From a checkpoint of a small image classifier: norm layernorm, width 192.
Rows from block 3 of a small image classifier, named by matrix and row number. Rows with one number within an expert belong to one neuron, the router's apart. Each number is 128 + 32 x the weight over its row's rms, rounded and kept within 0 to 255. All counts start at 0.
Before each expert's rows are labels from the 100 images, of 14848, where the router gives the expert most weight on average: "strongest on" is what is common among them. Only what is clearly more common there than usual is listed. The data: retinal OCT scans (Kermany 2017).
# router: router (model.blocks.3.mlp.router.weight, 16x192, trained with AdamW), inputs 78-116
# up: expert up (model.blocks.3.mlp.up, 16x96x192), inputs 78-116
# down: expert down (model.blocks.3.mlp.down, 16x192x96, transposed), outputs 78-116

# expert 5
strongest on: finding: choroidal neovascularization
router.5 [119  82  95  81 156 124 145 120 101  74 161  83 152  65 100 108 126 129 143 113 108 101  85 143 133 161 177 109  85  39  96  95 142 145 109 147 138 131 161]
up.0 [110 161 122  94 121 131 128  90 171 131 140 208 153 118 100 142 142 132 102 106 170 153 114  90 168 134  58 136 142 148 108 160 122 129 130 160 105 135 129]
down.0 [117 108 143 188 134 110  96 143 100 190  98 104  99 110  88  89 154 156 179 166 185 101 137 151 120 148 126 118 149  99 159  78 109 192 134 103 127 137 139]

# expert 14
strongest on: finding: diabetic macular edema
router.14 [119 129 125 133 136 163  87 105 113 199 182  97 112  81 186  81 148 133 152 142 112  92 120 139  73 163 176 166  84 140 131 151 132 137 179 152  95 140 120]
up.0 [110 141  62 174 143  76 153 155 111 114 157 145 127 160 104  89 129 171 123 130 128 164 174 121 114 186 149  77 122 117 150 171  75 112 107 100 150 130  95]
down.0 [156 153 182  74 132 156 122 129 132 160  94 118 105 115 115 128 138 128  98 160 117  73 145  90 106  99 165 151  59  74  74 121 149  95 165 198  75 154 140]

# expert 9
strongest on: finding: drusen
router.9 [153  99 133 191 130  90 203 117 145 126 102 136 111 132 134 151 164 142 134 129 117 101 151 186 125 156 140 129 107  90 195 124 128 134 137  64 136 113  84]
up.0 [ 89 136 134 120 153 206 138 148 149  46  61 170 110 112 102 135 178 141 170 133 143 145  95  84  99 150  50  31 127 148 157 178 166  90 107 112 125 135  72]
down.0 [189 155 113 142  71  82 120 107 130 172 213 124 146 142 157 142 112 144  65 126 112  95 152 167 124 128 211 220 110 107 113  57  62 160 113 163 156 139 184]

# expert 10
strongest on: finding: choroidal neovascularization
router.10 [148  83 156 114 131  86 123  78 132 162 152  58 123 146 118 112 192 159 115 151 210  99 128 175 117  69  90 113 126  81 142 170 128 137 147 120 157 135 145]
up.0 [100 129 188 180 129 135 174  72 159 134 150 173 113 140 137  91 109 124 200 120 141 159 126  87  95 101  51 143 139 133 194 121 160 147 136 142 120 106 139]
down.0 [175 154 114  91 133 128 135 183 149 152 173  56 148 107 134 127 158  88 134 111 139 102 147 127 161 115 253 122  90 121 152 145 129 133 111 143 159  70 100]

# expert 4
strongest on: finding: normal
router.4 [ 89 167 103 106 144  61 100 136 151  56  82 128 161  75 116 135 105 104 191 160  82 129 188 125 136 121 116 141 134 118 161 106  99 109 134 205 101 115  71]
up.0 [115 160 157  99 154  93  97 123 133 127 145 111 169 143 134 150 146 157 187 137 169 133 172 105 125  93  85  46 114  91  97  71 162 101 126 154 109 111 117]
down.0 [137 155 116 155 113 134 138 127 149  99 119  92 100  97 192 118 171 152  98 151 163 129 169 101 146  73 127 131 147 131 104 137 123 124 127 115  82 118 131]

# expert 15
strongest on: finding: choroidal neovascularization
router.15 [175 158 134  64  98 132 183 121 137  91 110 160 111  88 150 171 143 131 108  70 113 164 119 105  69 124  88 136 130 122 119 158 142 118  97 124 187 119 144]
up.1 [ 91 174 128 148  78 131  87 119  79 156 134 136 177 147 123 126 104 119 118 171  65 135 127 188 139 152 182 112 136 151 156 118 138 158 111 158 196 175 186]
down.1 [ 47 126 113 177 100 109 100 174 139 189 120  88 118 116 152  97 124 134 114 115  73 118 188 141 114 138 146 171  96 193  97 148 154 117 104 132 138 149  77]

# expert 11
strongest on: finding: choroidal neovascularization
router.11 [194 115 108 146  95 223 120 113 107 126 168 104 136 149 104 173 139 173 118 121  80  78 159 104 115 114 117  89 116 171 156 123  83  79 152 118 112 122  86]
up.0 [ 86 162 143 166 134  96 166 137 162 110  66 149  86 150 189  87 110 121 152 128 137 155 102 113 123 113 162 173 163  65  79 117 169 129 144 131 152 187 131]
down.0 [193 126 142 142 138 108 181  86 146 113 174 188 122 131  88 157 153  89  87 115 148 130  65 115 101 144 173 140 109  82 175 106 150 155 137 124 163 125 101]

# expert 7
strongest on: finding: diabetic macular edema
router.7 [111 130  99  88  92 112  75 101  52 168 156  64 145  63 138 118 119 127 153 150  92 148 104 124 137 140  94  99  82  88 108 181 104  79  96 116  74 132 103]
up.0 [ 69 136 165 137 103 132 168 131 132 153 108 128 104 121 171 185 121 174 104 177 148 123  95 154 121 103  63 105 172  87 114 162 126  93 102 105 154 117  68]
down.0 [165 120 106  89 144  56 140  88 156 129 142 140 142 129 117  78  97 111 122  93 131 206 161 117 132 184 190 132  92 152 113  82 120 115 178 128  76  99 167]