From a checkpoint of a small image classifier.
Training: muon at rate 0.028, 13100 steps, batches of 256, held-out accuracy 94%.
Data: 98430 training examples, 34.1 epochs.
Rows from block 2 of a small image classifier, named by matrix and row number. Rows with one number belong to one neuron. Each number is 128 + 32 x the weight over its row's rms, rounded and kept within 0 to 255. All counts start at 0. Numbers have three digits each. After the name is the row's rms in percent of the matrix's.
After each neuron's rows are labels from the 100 images, of 14848, where the neuron reaches its highest value: "patch colour" is the nearest of a few named colours to the mean colour under the peak. Only what is clearly more common there than usual is listed. The data: retinal OCT scans (Kermany 2017).
# fc1: MLP up (model.blocks.2.mlp.fc1.weight, 384x192), inputs 0-63
# fc2: MLP down (model.blocks.2.mlp.fc2.weight, 192x384, transposed), outputs 0-63

fc1.240 200:095122160159099143157212150169119132188122113108098134125181108114133136170112094128133124093127210093135071124162169161122099122175104139144118145129161089239078147133209187123116130124101111
fc2.240 183:125119149072045090133086097112098097122161144133153105189114118106120114094160181097184166140156100106145142133111134117159133138165145116168131130116090157110151109073159080102121171117127130
patch colour: white

fc1.258 047:138068150147122143109153079104179126147144128153132121114107112154098149171098156110019116153161150124145105139139103123087158135172135121120104092132160130121155128090147192094121123192183132
fc2.258 045:147166100133193109130124130116133079147125072173115131140174143133162173116143098162147176174155107118121163087117115135137138178096130124127121163155132180110128136175133166142173105099142103
patch colour: grey

fc1.150 020:163129101134128164128131140105153088153125133225111146138133104105190143090133117119159110121112133138125129171165106088104067153127141161142126090140170137073157096108174055130118137182158125
fc2.150 028:119097150111173104123164141099186114170104152141085134100167114141148153090170131137156095145166093156141127172110134175153127117108119134115130182065122107081159081129127164134132095143116129
patch colour: grey

fc1.84 133:137192161103115211139110139097063124157137140125113140106164102092130143161164105092099125154153111128146076111168076146150129131091138169105148177165084114115165147141052079098158105104172052
fc2.84 127:070134093095090089137163140135116106120132092143130143151115119156120146138175171080134138136093124112148140109139157053145155124119097119158123053120101112099070110119185143130109183128113163
patch colour: grey

fc1.341 025:126157112135171136137113123094147080186146070213063136141109096107170144120161114162117152159122111111140113184127125100083104114135081140133150134113142150123122152137200111150076204147182141
fc2.341 034:129112168097154152120173166105142108180088182123108162087181136180144138096128140130160083150158091130156116156145144175108125138133104141112101156073090088093131082117144119130136121131106128
patch colour: grey

fc1.369 043:109100084111097138092106127145101167123192077128125131174203099129114175143173112131170200125056159120072173161144161156125101155120122139123164148123172155098074099111118134127087130202074155
fc2.369 050:153188170106181136159107116154208133120161152158147091155206153138138101143148179103128133189139103146142155149107123111121168104117147156127076108150108105185127147099093117174141129092200093
patch colour: grey

fc1.348 181:062115090113151125206161176144153109133075131135167090153143153171154166116134108121138122176131172171129129141147156093084166100136116115128122118114089152149104159145075111053140149142120098
fc2.348 188:125137130118151167086171097124098145149199110161187158096163120149143108144102147102134053149143131113154155122092126217115119151131118151154138117147141074138158139134105091199059091151061124
patch colour: white

fc1.98 050:099136151139102148108136109135134150111122133162127137096249098112105127101164098157130187150084196133148148110151198101146117146093117179081108160106144175095116131159124128159144142088128147
fc2.98 053:122128114141091181113087170075105137101144064137164132173164194120108190122086147125199084092120093132160110102105108127100115074093152136142132083151104158154193146134141138169168118061116119
patch colour: grey

fc1.11 081:081140174151117102143171114122134127179145154134182109096095141135149116125198165192109125175119167169053130129143231066103102108097065088145176181145181132130108091143163101136202123102157144
fc2.11 082:160114156100191206134092138147098147102149103113051109116162156150103164150113098096099125111148094126101104114184114087102115119138153144130117113164097166155159145197106153132113076092216097
patch colour: grey

fc1.100 099:119107163105152138098200087126124124125096131121150167089117146148111147133188122179169163109162119122130135198184064101102107128152180104136138090146164157093134152115168103154120182139189175
fc2.100 109:129174075144117170100082091109106142156165131107128133119147118172161124117145122114152061110137123119107083150094190095157150085106068085113081159148165161164154094153134120122198106101134074
patch colour: grey

fc1.129 074:134193169107140117112127158163101170145115179117116123120147110097124154147149077149118103188115170120143110168123152096181120106122110214127134137148130122154142158128128125060148140091142062
fc2.129 088:114115119103124162147084223103126105152122151162134129145146165112121152102090048084133099150143116155162139106114152092143094143101114136150134070115103079110158173133089160135153214147142147
patch colour: grey

fc1.50 184:067100093153123130152152141136158096140103141158146165105156165121142144105117105117135164136159085099124121110124104132122134064180151094158127096118071171113108146094147181097165133140109073
fc2.50 175:084148116145123191131151167170147149162104108134180127168129162201120175162149157143131106163103073148133110144146147167113118160140094111042166104161104121174121109132045081168083177135104149
patch colour: white

fc1.377 011:107130115106140130131122137130168125161144108122169101116131142119141158153085106089159096099132175078144172085138165071160155147146177181120167174116160138148160147184106133107188120140177083
fc2.377 018:083160222124145171122132154165106104157075166224086082139176117151108109131107110122188087220145099149140101152128205126110178133110146123191107040142134130154118092137127177150107118113132111
patch colour: grey

fc1.285 030:117175149164090193134124180163089143120134177125080108160146112144132138074131154139077173186120128120129166143136116111166097105098116147105068095148129144168086162108149070155126214142097094
fc2.285 029:155098140076138147101109205148180076170117153131166129046174159146137121134091062088143079218115107124107140110120160120127157127105162157157197086152063123105137098150072169156161193123130153
patch colour: grey

fc1.315 190:121072087116134167125203118157184125181128106158130123167137169100149174101110100072150137157176122095109109155086115134090177075084107093088135057100118147152126112129150108070130140169087111
fc2.315 189:092158144136110164106147111141124160109145116096148120117166140161154117162134163170136093120079158129162150123143085197091159127161117107140108167113094127157119167122024125137091084116108149
patch colour: white

fc1.359 162:111082113116120151154228161157166106119121092140164136116155137133130128116155173112075109161193128109219120160128140168097195090154131154132133091076042141125097157159099107097092120143082072
fc2.359 184:151134139147123181139075148056106087175135099140167115117105153208150149139063075105162109129102113132086123132097142153091086164111115104113129131166205122125152128122071181132087117124147162
patch colour: white

fc1.94 203:098071095084060155190174112151106124193121149173078081100156163119152137094134099132130163134078178138099159176088137133150156124145154155149062075116097118157092105056124141080120177080119108
fc2.94 233:139198198166174092104133119117163142045129079128150174151121113151130131178098112151141083134187116138133123095133118110105110134078079104149176189162155128116113142196149124178135075146133130
patch colour: white

fc1.218 194:075142064114118112115163140119134126145102124118155145098189239097141104150113058091143080126178111119138117141136166106179064087119078132124142180150133171165120119082134120124088114156130078
fc2.218 260:146087196175136181112099101149092122091133140123146150149048043166148123116153161145125151145089090125128157123147103137130199171145143141129120099159150117092112158152099124141155132113114168
patch colour: white

fc1.115 036:123145115136135143154134106127158093142130102150111157129080135114127097089135088111163140121125054123115153172119130113092075127116152136191131158111119177124130158110117101101094164183154109
fc2.115 040:113075154065176137152158155090174158204102121131131151124167120117170164111182142162101117129114177141119114151146122147091126087152116133132120126091132104121159114138150138143131099119107151
patch colour: grey

fc1.185 011:159169121126152139122076098102166129108133117117077175188123196169121094118150114138130108117139088120146126126139135084111085105120129146155091175159100116178143126134095042108111104162129119
fc2.185 015:094115182064142147115147187164103133175086174166097073143201105120111129167083134133164071203145101141103112110129192123136174118128144145187141057117118124145115099138135214145105125091142106
patch colour: white

fc1.78 191:094118128144078162161225199132158138164114148183146077115148153158061138103109087126119103153128134144131104124102108115130148087148088138127098101156071115176129159158120076117085158177072096
fc2.78 182:137103120156184143125071136118116091101160095081168169149135194154137151143110165085123114161154153109125131158159120195089101152149149134121160162084113139128078146086084107101134122111099109
patch colour: white

fc1.184 069:138158171033141114153107121147137104142205056143154089113144117101100152143173135149119154186146196119152082156157143115152070149129125144100185116110187122158117138165070161174130087166209059
fc2.184 064:106156132161104144131134058081077166128135170135112197167115104197182108142130145127147098110122117147133139070164152149098155144073126056123087144195119155124170085133123166112169124160073105
patch colour: grey

fc1.65 045:126130133133052109148160121103191111152145115148161132102135127105085058094168110144211111124152145134162115140144192120153083085096108178160093128100107144084155087112140112091113125170141138
fc2.65 047:173147207143103119112129139172163103222079197160167171127171102128132160140153181124110134138126083081151118151134100153097163095161118101150085145092166103119148182113069164135157131154187150
patch colour: grey

fc1.295 044:185088091090132176170115124141164139093166145131101129151138134149093148215110117166168195158132177101143082127085106085127126152126145130102084124096128123117115177108181096130128140185089125
fc2.295 047:141109201172156091107124109154156158150097131148144162157114131099165155139089129152153010098135111106114150137123186150174155117092135091127126127169131113181091141091065173118156048091113150
patch colour: grey

fc1.9 052:131108152151124151102076129103133156111115109123154122142169107107096153131130121157175176194062137156135107173114102121179135135160142192130199108168108115094088081172160140134113202198043108
fc2.9 054:127124119091148106133210168122128142137103128126138177147139137191127167146133201144147074066110117099086160045137121152128140112073128081152113086168175192153140088146124154123147091097174124
patch colour: grey

fc1.300 022:115112107135135158157094185169142130084139159134069136109124139178142157127124134111089062156141230099158144137175106138124087091131114128159170149162088114034145155127136138118081112140203146
fc2.300 018:086144167121135147088149107106130113149110151147119071147149130154126099136081134113204102184105105119095154096103159108129205132100170141150103082101153162127153092150104146189115098130141166
patch colour: grey

fc1.326 186:067078140058121046149150092132136102142099077103127101090179137134118101105156149117175120128104105155085118157119142111173168060136116171148115126088161126114163155116186196108156082200149156
fc2.326 240:128139160204124204094176114124118167149143176150166166162109115097174180163096117159126113116128169080143126152189112129090100184145144106146161091118101068131091140138137081127094129091101113
patch colour: grey

fc1.362 010:144161148139120103142085119123140123144139186102065196170125149125133114095170078182141078121156128109156106116136127138128093095170143159125122164124105086154142137121069118104091140131090178
fc2.362 015:079132196070147161105134192144087114158103167179085063138202119106117135154091126123177084216134093145107115109129198126130179133131154164194120053121135129117130103140122200140095132117151118
patch colour: white

fc1.104 165:133071128143130132146158123106133084132170136125137138143128202115114139184117166138181078144156142079138088098141110095089186094134142127158121089118096159145098099118156186080115108198139064
fc2.104 191:157110107099106108123185164124142160165115118110129112110161119195175113043108108138086116133109127156105120112122136155093121160130091143105111128097133093117161115175073063187100129092104154
patch colour: white

fc1.33 014:150170031124115182128162145135151097145173125109117128150143088126103089160140150189131138164170096151095105143152131113153188101140103088187059102105123121079083120066113106125073123150190076
fc2.33 016:116123227081155143109103205161137150170068185160104080115178134149122106149100111121172075218158129140141112103120180121122149122145164134175121046153109138112167122167065196121121149113127107
patch colour: grey

fc1.203 207:066125139133095161164095171158151092136139104125147137128175182149090147103098166136146116174165098105116086098146190111104125118124104119135124085139115114124132183123139111109132092131100120
fc2.203 164:139145120165178166093145143173130145031111147127142115145107106125125124156131104122047126106098150137176144114093093130171165147116143172137120155137116146153097097103045126090103177163124111
patch colour: white