Rows from expert 9 of block 3, named by matrix and row number. Rows with one number belong to one neuron. Each number is 128 + 32 x the weight over its row's rms, rounded and kept within 0 to 255. All counts start at 0. Numbers have three digits each. After the name is the row's rms in percent of the matrix's.
# up: expert up (model.blocks.3.mlp.up, 16x96x192), inputs 156-191
# down: expert down (model.blocks.3.mlp.down, 16x192x96, transposed), outputs 156-191
up.2 009:135129156120194182152181100151119137150091118145105074119117101108137137125206183075136104103172171107089185
up.4 185:117137151131111151140150165128133107107059124152137130117101128100123130151102085128092135086082170136133112
up.6 011:123062087157155136172119131092103145124142126150116132139096170178076173132140123148132125135067146104133099
up.8 049:091142112109117083073069126139127153143165170133182127116199071164108110054140101085108141139132102140161137
up.9 068:104098141123174093138144122164141127171091161118098110099088113186103124137117088128137169159098128091116094
up.10 015:137105155106105171119171148136092160113112138149126099168201091188161160118124200117104131191109132155094152
up.11 161:150097158102126110079163096149147155158143106107172155118164125097095095139142129158113171156154175173206097
up.13 081:156112143096113161096116139159105156141148163135174119142167085170127143112177151139172105097120074133063128
up.15 174:162138127107133123123128102155122108095122134051167132139121170125100166068129168199137132164101181115126079
up.17 125:114132145107068127205090071164136113129172162113148175114101120136138102150138175104121096111115193174124167
up.18 014:182140114186175218138124212136121188131125109083193137179145156200133117123120185146124089143118146125103170
up.19 126:094151084105210161168151107132118139134100141121137099145123131156118139090105063142114174106170109154144161
up.23 175:135129112094161086171079153114146116144177116114104117114154160167126173101170124101127089135115116174016147
up.24 007:159120116150111110171174134138119172167175137118114163152099164087191123140086112190097139133100149125099107
up.25 165:109165146115061130166168149171125174114108148174123097105138131133116113136133131126113126087127148145065140
up.26 006:178109112156187184109177136115125168084102131134135108127133120113141092113213189122133165134171153151183142
up.27 158:081108123130077055120137091141111174129133127214136155140122130136168144214176160112173133080084157109150121
up.29 132:112129101169110108131160108129111187159102131210203098100164052117110103102188180086134151122107123087167137
up.30 165:128141147098106114114187142121118089113088104096120101117181179134133119139109098197146151137095121090140110
up.31 193:162110126097115139131136111204134161169152110103131165147138150164160111185117090113094110121141107167138135
up.33 155:145170094141119149138131146068187089141145112151187148099134110137177187120083111090082140133153104086153053
up.35 139:075171125098137185188151068161154100141112097159112169147098165078070148082115153125131108088119093082091160
up.39 007:119141147090091129114131086151119114166127095120172162128120168166138116091177117128077116167157192118080109
up.41 125:149176124134111134183130078110126159111164120158090163165131136168076163083138126162187106155127144137126130
up.42 072:127111102159133128081106160112119200103054178126126125142115105141097076151174036141102062084148098144092136
up.43 017:151122162093159160138144094147085136157100154186138117117129128162074088094152087107133115189130103136120118
up.44 165:127163132151163151062087138175075143122109111082051064156130103115173081121140145170101194219162144145106133
up.47 200:147101124107098110131110116173127097083151089134037126161074093169131116186079146088127120152159206174197126
up.49 126:142099126148101196172088103134128173103180163116184190161154131205177117127144122096090131100130114113116150
up.50 187:146127084095164089110120117101127147158127146140123105113207142146168120118136109139149191111143187157130108
up.51 156:110135148140157145076148109163166133117108134150156115096165039054151118095160148118143084084069205123092160
up.52 153:120131137124193051086169117118108043124115144098146148192146164111087106090127090197109154109089139118118160
up.53 140:124097129137124156169131174131178130162172164124095154132144088122097165123109173101140129091114120140182129
up.55 020:210113136127135175092211204133121074108099166133131124141123091155146125175101125180130093106072154212092084
up.56 157:145162134123134169144109140147132129146159183141089132118148091087103147175114090177108157119093191102091102
up.57 098:132151133083105131083190068116184115147200151165128107115113154131128166176139082102121120059140109082126051
up.59 161:122166157080119099120124144130094179112082129165113034134121132114077159045153128112139156108121090100085116
up.60 175:140126148104126131172118110177079205120079085128120164127117135069149120114153170088111073157152116141190114
up.63 135:088142112145158188109118118128112177156092108117183116115139117135158167109105124065141140125144121114113101
up.64 162:096154133115150097139115117167112151114117125139107119134131078076151093084110139120115132113159232129144106
up.65 020:111120158130125138147147120161203195181080152157167142147169145092159066106153154116078122158156156118082080
up.66 110:075090126170102168193141061150036161134102176088136176147169125145137095097111153150148168147093184182102137
up.67 008:114110118096164161088147123130127139117109142150092158086104184119164109163255120147098108155159210132110171
up.69 163:137102094107127134157108101170093131148116129186162147145195155100141147111207141149102157082100139146165137
up.70 069:155107166128151127056169138096140165145106150138167164120137118167077112106151151148119156182167080168164130
up.71 191:095145136110159130062153132191112175132129145050097142151171153126175140105118157097050145154129156104203124
up.74 008:139093210177166138127149141125148088103111162173093161109149123089098131138156132127154146210181122091150157
up.75 155:120110097059128141154137159195133152124104131098111123077165178109096106182118123098107082138093120174103123
up.78 053:085084108136110131144150157147122084131142103119165125080099081102094103103164144083156163147160124114092113
up.79 009:156087138103152134142147111180146135091129153091053073116083109116092131148186182082104116122164166099115177
up.81 150:128097147116114146146090118097139108135111135169174149113092194143114131207128120131146159129194124159124128
up.82 135:136114123132180078136121117188112097116164115150129134150104142154061150182151146118154152077127188160114156
up.83 028:150091137140136146117201119136129143166119150080137127107140123119132089097129166181119105098168124113065107
up.84 005:144128153110230177167157112160119127126066166173137106127117089098138102121199177092131140135172157146150191
up.85 179:093172106092136094155132110169140189143124154105106124118133112096164144093166166052101070091071236107036158
up.86 049:087101170114152154109156079122108108201106181066137154102169138160121109098074127121059132167179111167136041
up.87 111:134136124139127137153116098145119161146137141162138158094122149193181125105136144084144143137161149172155099
up.88 134:091131090093138101124092061151135096134124152178156148132178133083148123163106097113146139126174141160220145
up.90 011:176131207117146178094175102188107137122110141168087048125116107164126160144190164114103083116124188150064198
up.91 100:097111196125147181125168168155141113143134160069148164189158172092098116094150124113103136173115083159185125
up.92 005:100099106101109128151140151121141148148150141117109151159064168120112124073147080189142197144220131109099079
up.94 124:099120109145184075156082117061147122097148224135148154139139069123106130125123114087182184123121137098212152
down.2 016:117168066110114051148120168120130111074149120100124105155083197155146096127097129082155162147109132155151105
down.4 181:162140108123106098176079102221125136155187150169159173126128095081072115150146184109141096111178179156129155
down.6 018:097198079084134039153121170156110129073163149102117125139108174135135089152125143085165175167111124154161131
down.8 046:113111073161163115153226123084164099152133063110116136148111131083139153134138140102122143179134159128158083
down.9 074:142135124152123081161123146129119102083101132132124152165169127065106155123143188064108094151147181098252144
down.10 023:116158089100168082170081131138171111105159118056143133109048156084165119129136093097147134091166142139113123
down.11 128:109153122109071136151163194214114151102117147106075081137158178079107143139124138083078109126062143139082147
down.13 068:142161112132115124163094136127171091154119036069132075087095162108179151100098143108054131157143189136179124
down.15 183:097102128150136122169135127118128173151147105219118168123157123119151095193125109063113134113133050112165169
down.17 139:120112121152193135064159151064136152111083094170099072149129130166152147125098093124116152168162045100149094
down.18 018:108168071100160046149127172127161089102152111108097106133118170095129122116127135050099173124110125158164112
down.19 132:171083142154086100104109153114149114105150109139137154111150109141117121175153188148137102165074148099141073
down.23 149:142139149121084149025224108175115127112090128124085117152096114091098102176108136150145156176135134153211103
down.24 016:103180075108113053140111161120123120060126119102127111159077177140137104109101143062146164145111107152155127
down.25 150:130120111164179129128064140021113086144152141032124154131127066140153148104152122141144145129098106112139144
down.26 015:108176080106138056167125168126132124070155112100119112149073190142143118122107134069153160140117114147150122
down.27 161:126125156137163165092163161104132120120101124078182110132111201123075110042056126179089145168196149113144115
down.29 154:133152156140135136126067109147117073064154124043028134161097198143164122126064101144112097132113136153102144
down.30 158:131086115156203117103103130158176195135149142144146147123117075084106182109150141081077129110145196153169130
down.31 164:096143136152133105062162135064148140091090144167163087083119118107090158066120177136140144138114185072173115
down.33 162:163058165171139184187059138177144198182094156078109086140129103093127119118128177119104120106161108102117098
down.35 158:169120155114079089105092182130120143106144147089126101088107051176206130172130098129122157162107121157155113
down.39 015:131171081094164063166119199135181129099129128082093118151099160149160111122116127070164176123084131165158126
down.41 128:117151121115126075150152177069140104116102141068146145148146109107114096153100193158138207073148097178141133
down.42 056:089137165137157131172128150135153114164164159132069118119150162113085159127091160100144151176103156112159096
down.43 016:135189084096136055138145166139159108104148154095130149141109219115142094157093137083153165165114098141162122
down.44 169:105117122061101124155140116111167153148140145156190173107134141151091193159141120093164067070097139121130109
down.47 188:099130155134149119082167143099162144164116162123186152094165163126123114068193100166133190120097118089038116
down.49 161:130153131101142073071114147100166089174095147132124075088127108107113127079120124144157129138158150217182133
down.50 161:110146161127085144108170141189150136089124121152151119155088159110080121130118138116102090143121113087125121
down.51 228:155156082080100107190087199145064148124116165140122138148130199152107170197145117118085146079089080141184164
down.52 139:154151153097097171117110176090144231106151103165145116069150137142098150174133149085119147142160116122123079
down.53 171:148132142099098101079153126177068130091081074095152072106087171172139106100150084141168111152118132078052129
down.55 021:127165107078148066146115125090123125105156105115156062140081201113133080129147128095143163180127091148161143
down.56 170:143075119154137122137150099100143109113138071116129094151124166175164147104139167062108106153148063158166145
down.57 077:113125088148117104129102164114121098073061115162117069130153147128134168137159142090159077173117144098163124
down.59 193:103121108155136150126111069166156093145158103084124197111125080128189099196121137128136110146129214120074125
down.60 156:115152122137149141086132141107179078158163176112157101124146149128084121151150109110112161143095150127116131
down.63 121:170082142113084124147152141176119175150156133157090138150076154113128112108149129147115142127113136121151140
down.64 150:148130128122102163127164168144151142128095146080132119105102183136119153178159112115103100107053015089091152
down.65 019:130155076086124093131116151147112117107146125066153148139057188178131147141080118092123157168114131177146117
down.66 090:136140121082128113110083238089196131092143112105094103153049163105159149160150085131112083122117140121150121
down.67 016:111176060096145055167111195137130115075136101099132109168099153152144102117082123072139154133109111164146098
down.69 181:102163175152161140060159162107187138128145153076092118116075102127115116144088161155143129163168155098077095
down.70 057:094157115111095118160125180172091106109124112134157166178152127121172133099099127121133113089106118098103114
down.71 164:140105116112112131144170140084163123120128098177196112141126149093054112147133107144185127117122136128117128
down.74 016:107162083098125041171121188122105119076157120090123096160066192159171107127101140083150157147099123170149119
down.75 150:111136154190176102082131082115137088131128089119096127180099038100135097077127147131173168144133220124118131
down.78 045:128170145176188143098102146135117147149137167139077134147134102127124109167101112149107085141126128136181092
down.79 014:117175079099140058142111199114144139098167114107120138152081200125154123114109129080145173142104128153172104
down.81 124:160130104138161127109123142105114112126089138171139138148212041130161137123123077149109099085177055132127125
down.82 193:101134100109071143112142122085133145107073161116123109096191136095183106059108112152087090170131062125167096
down.83 032:074161070077121059168062144167104098084139132118062132137143164121135130121124097049157136120133129196186170
down.84 015:112173071109131054152130174135130121075154117091126111152075187148142109119100136076158165149117111154157112
down.85 136:168067151161123163103170191126092112110108073063069111117135090090127119136113066164120149132062059108202109
down.86 047:153146067098122120198086179108129125067138099141132100176068127109126136153134111111218147066075166114069176
down.87 135:110075112146116122155099162091131066106104149122162146155157097093075127192154097177151107126110082108150145
down.88 098:153129130172153091069120150183108121096132079131150127179140046156103160118161150130080166167179099157124097
down.90 016:105177060113139059169121177117121125066141120111124126142087159133154119121081130079173168134149111140170106
down.91 095:146081111080068144104121126124129116094110175106182089091076166145182151162065136093185037153096142146080108
down.92 015:118170082107149043150122183142160117071139130089118117148103173145140113132118136072157162143113113152165112
down.94 125:125197102185177060161119135063166064123100119108147098086151093138140148103133133114097170157144087128154085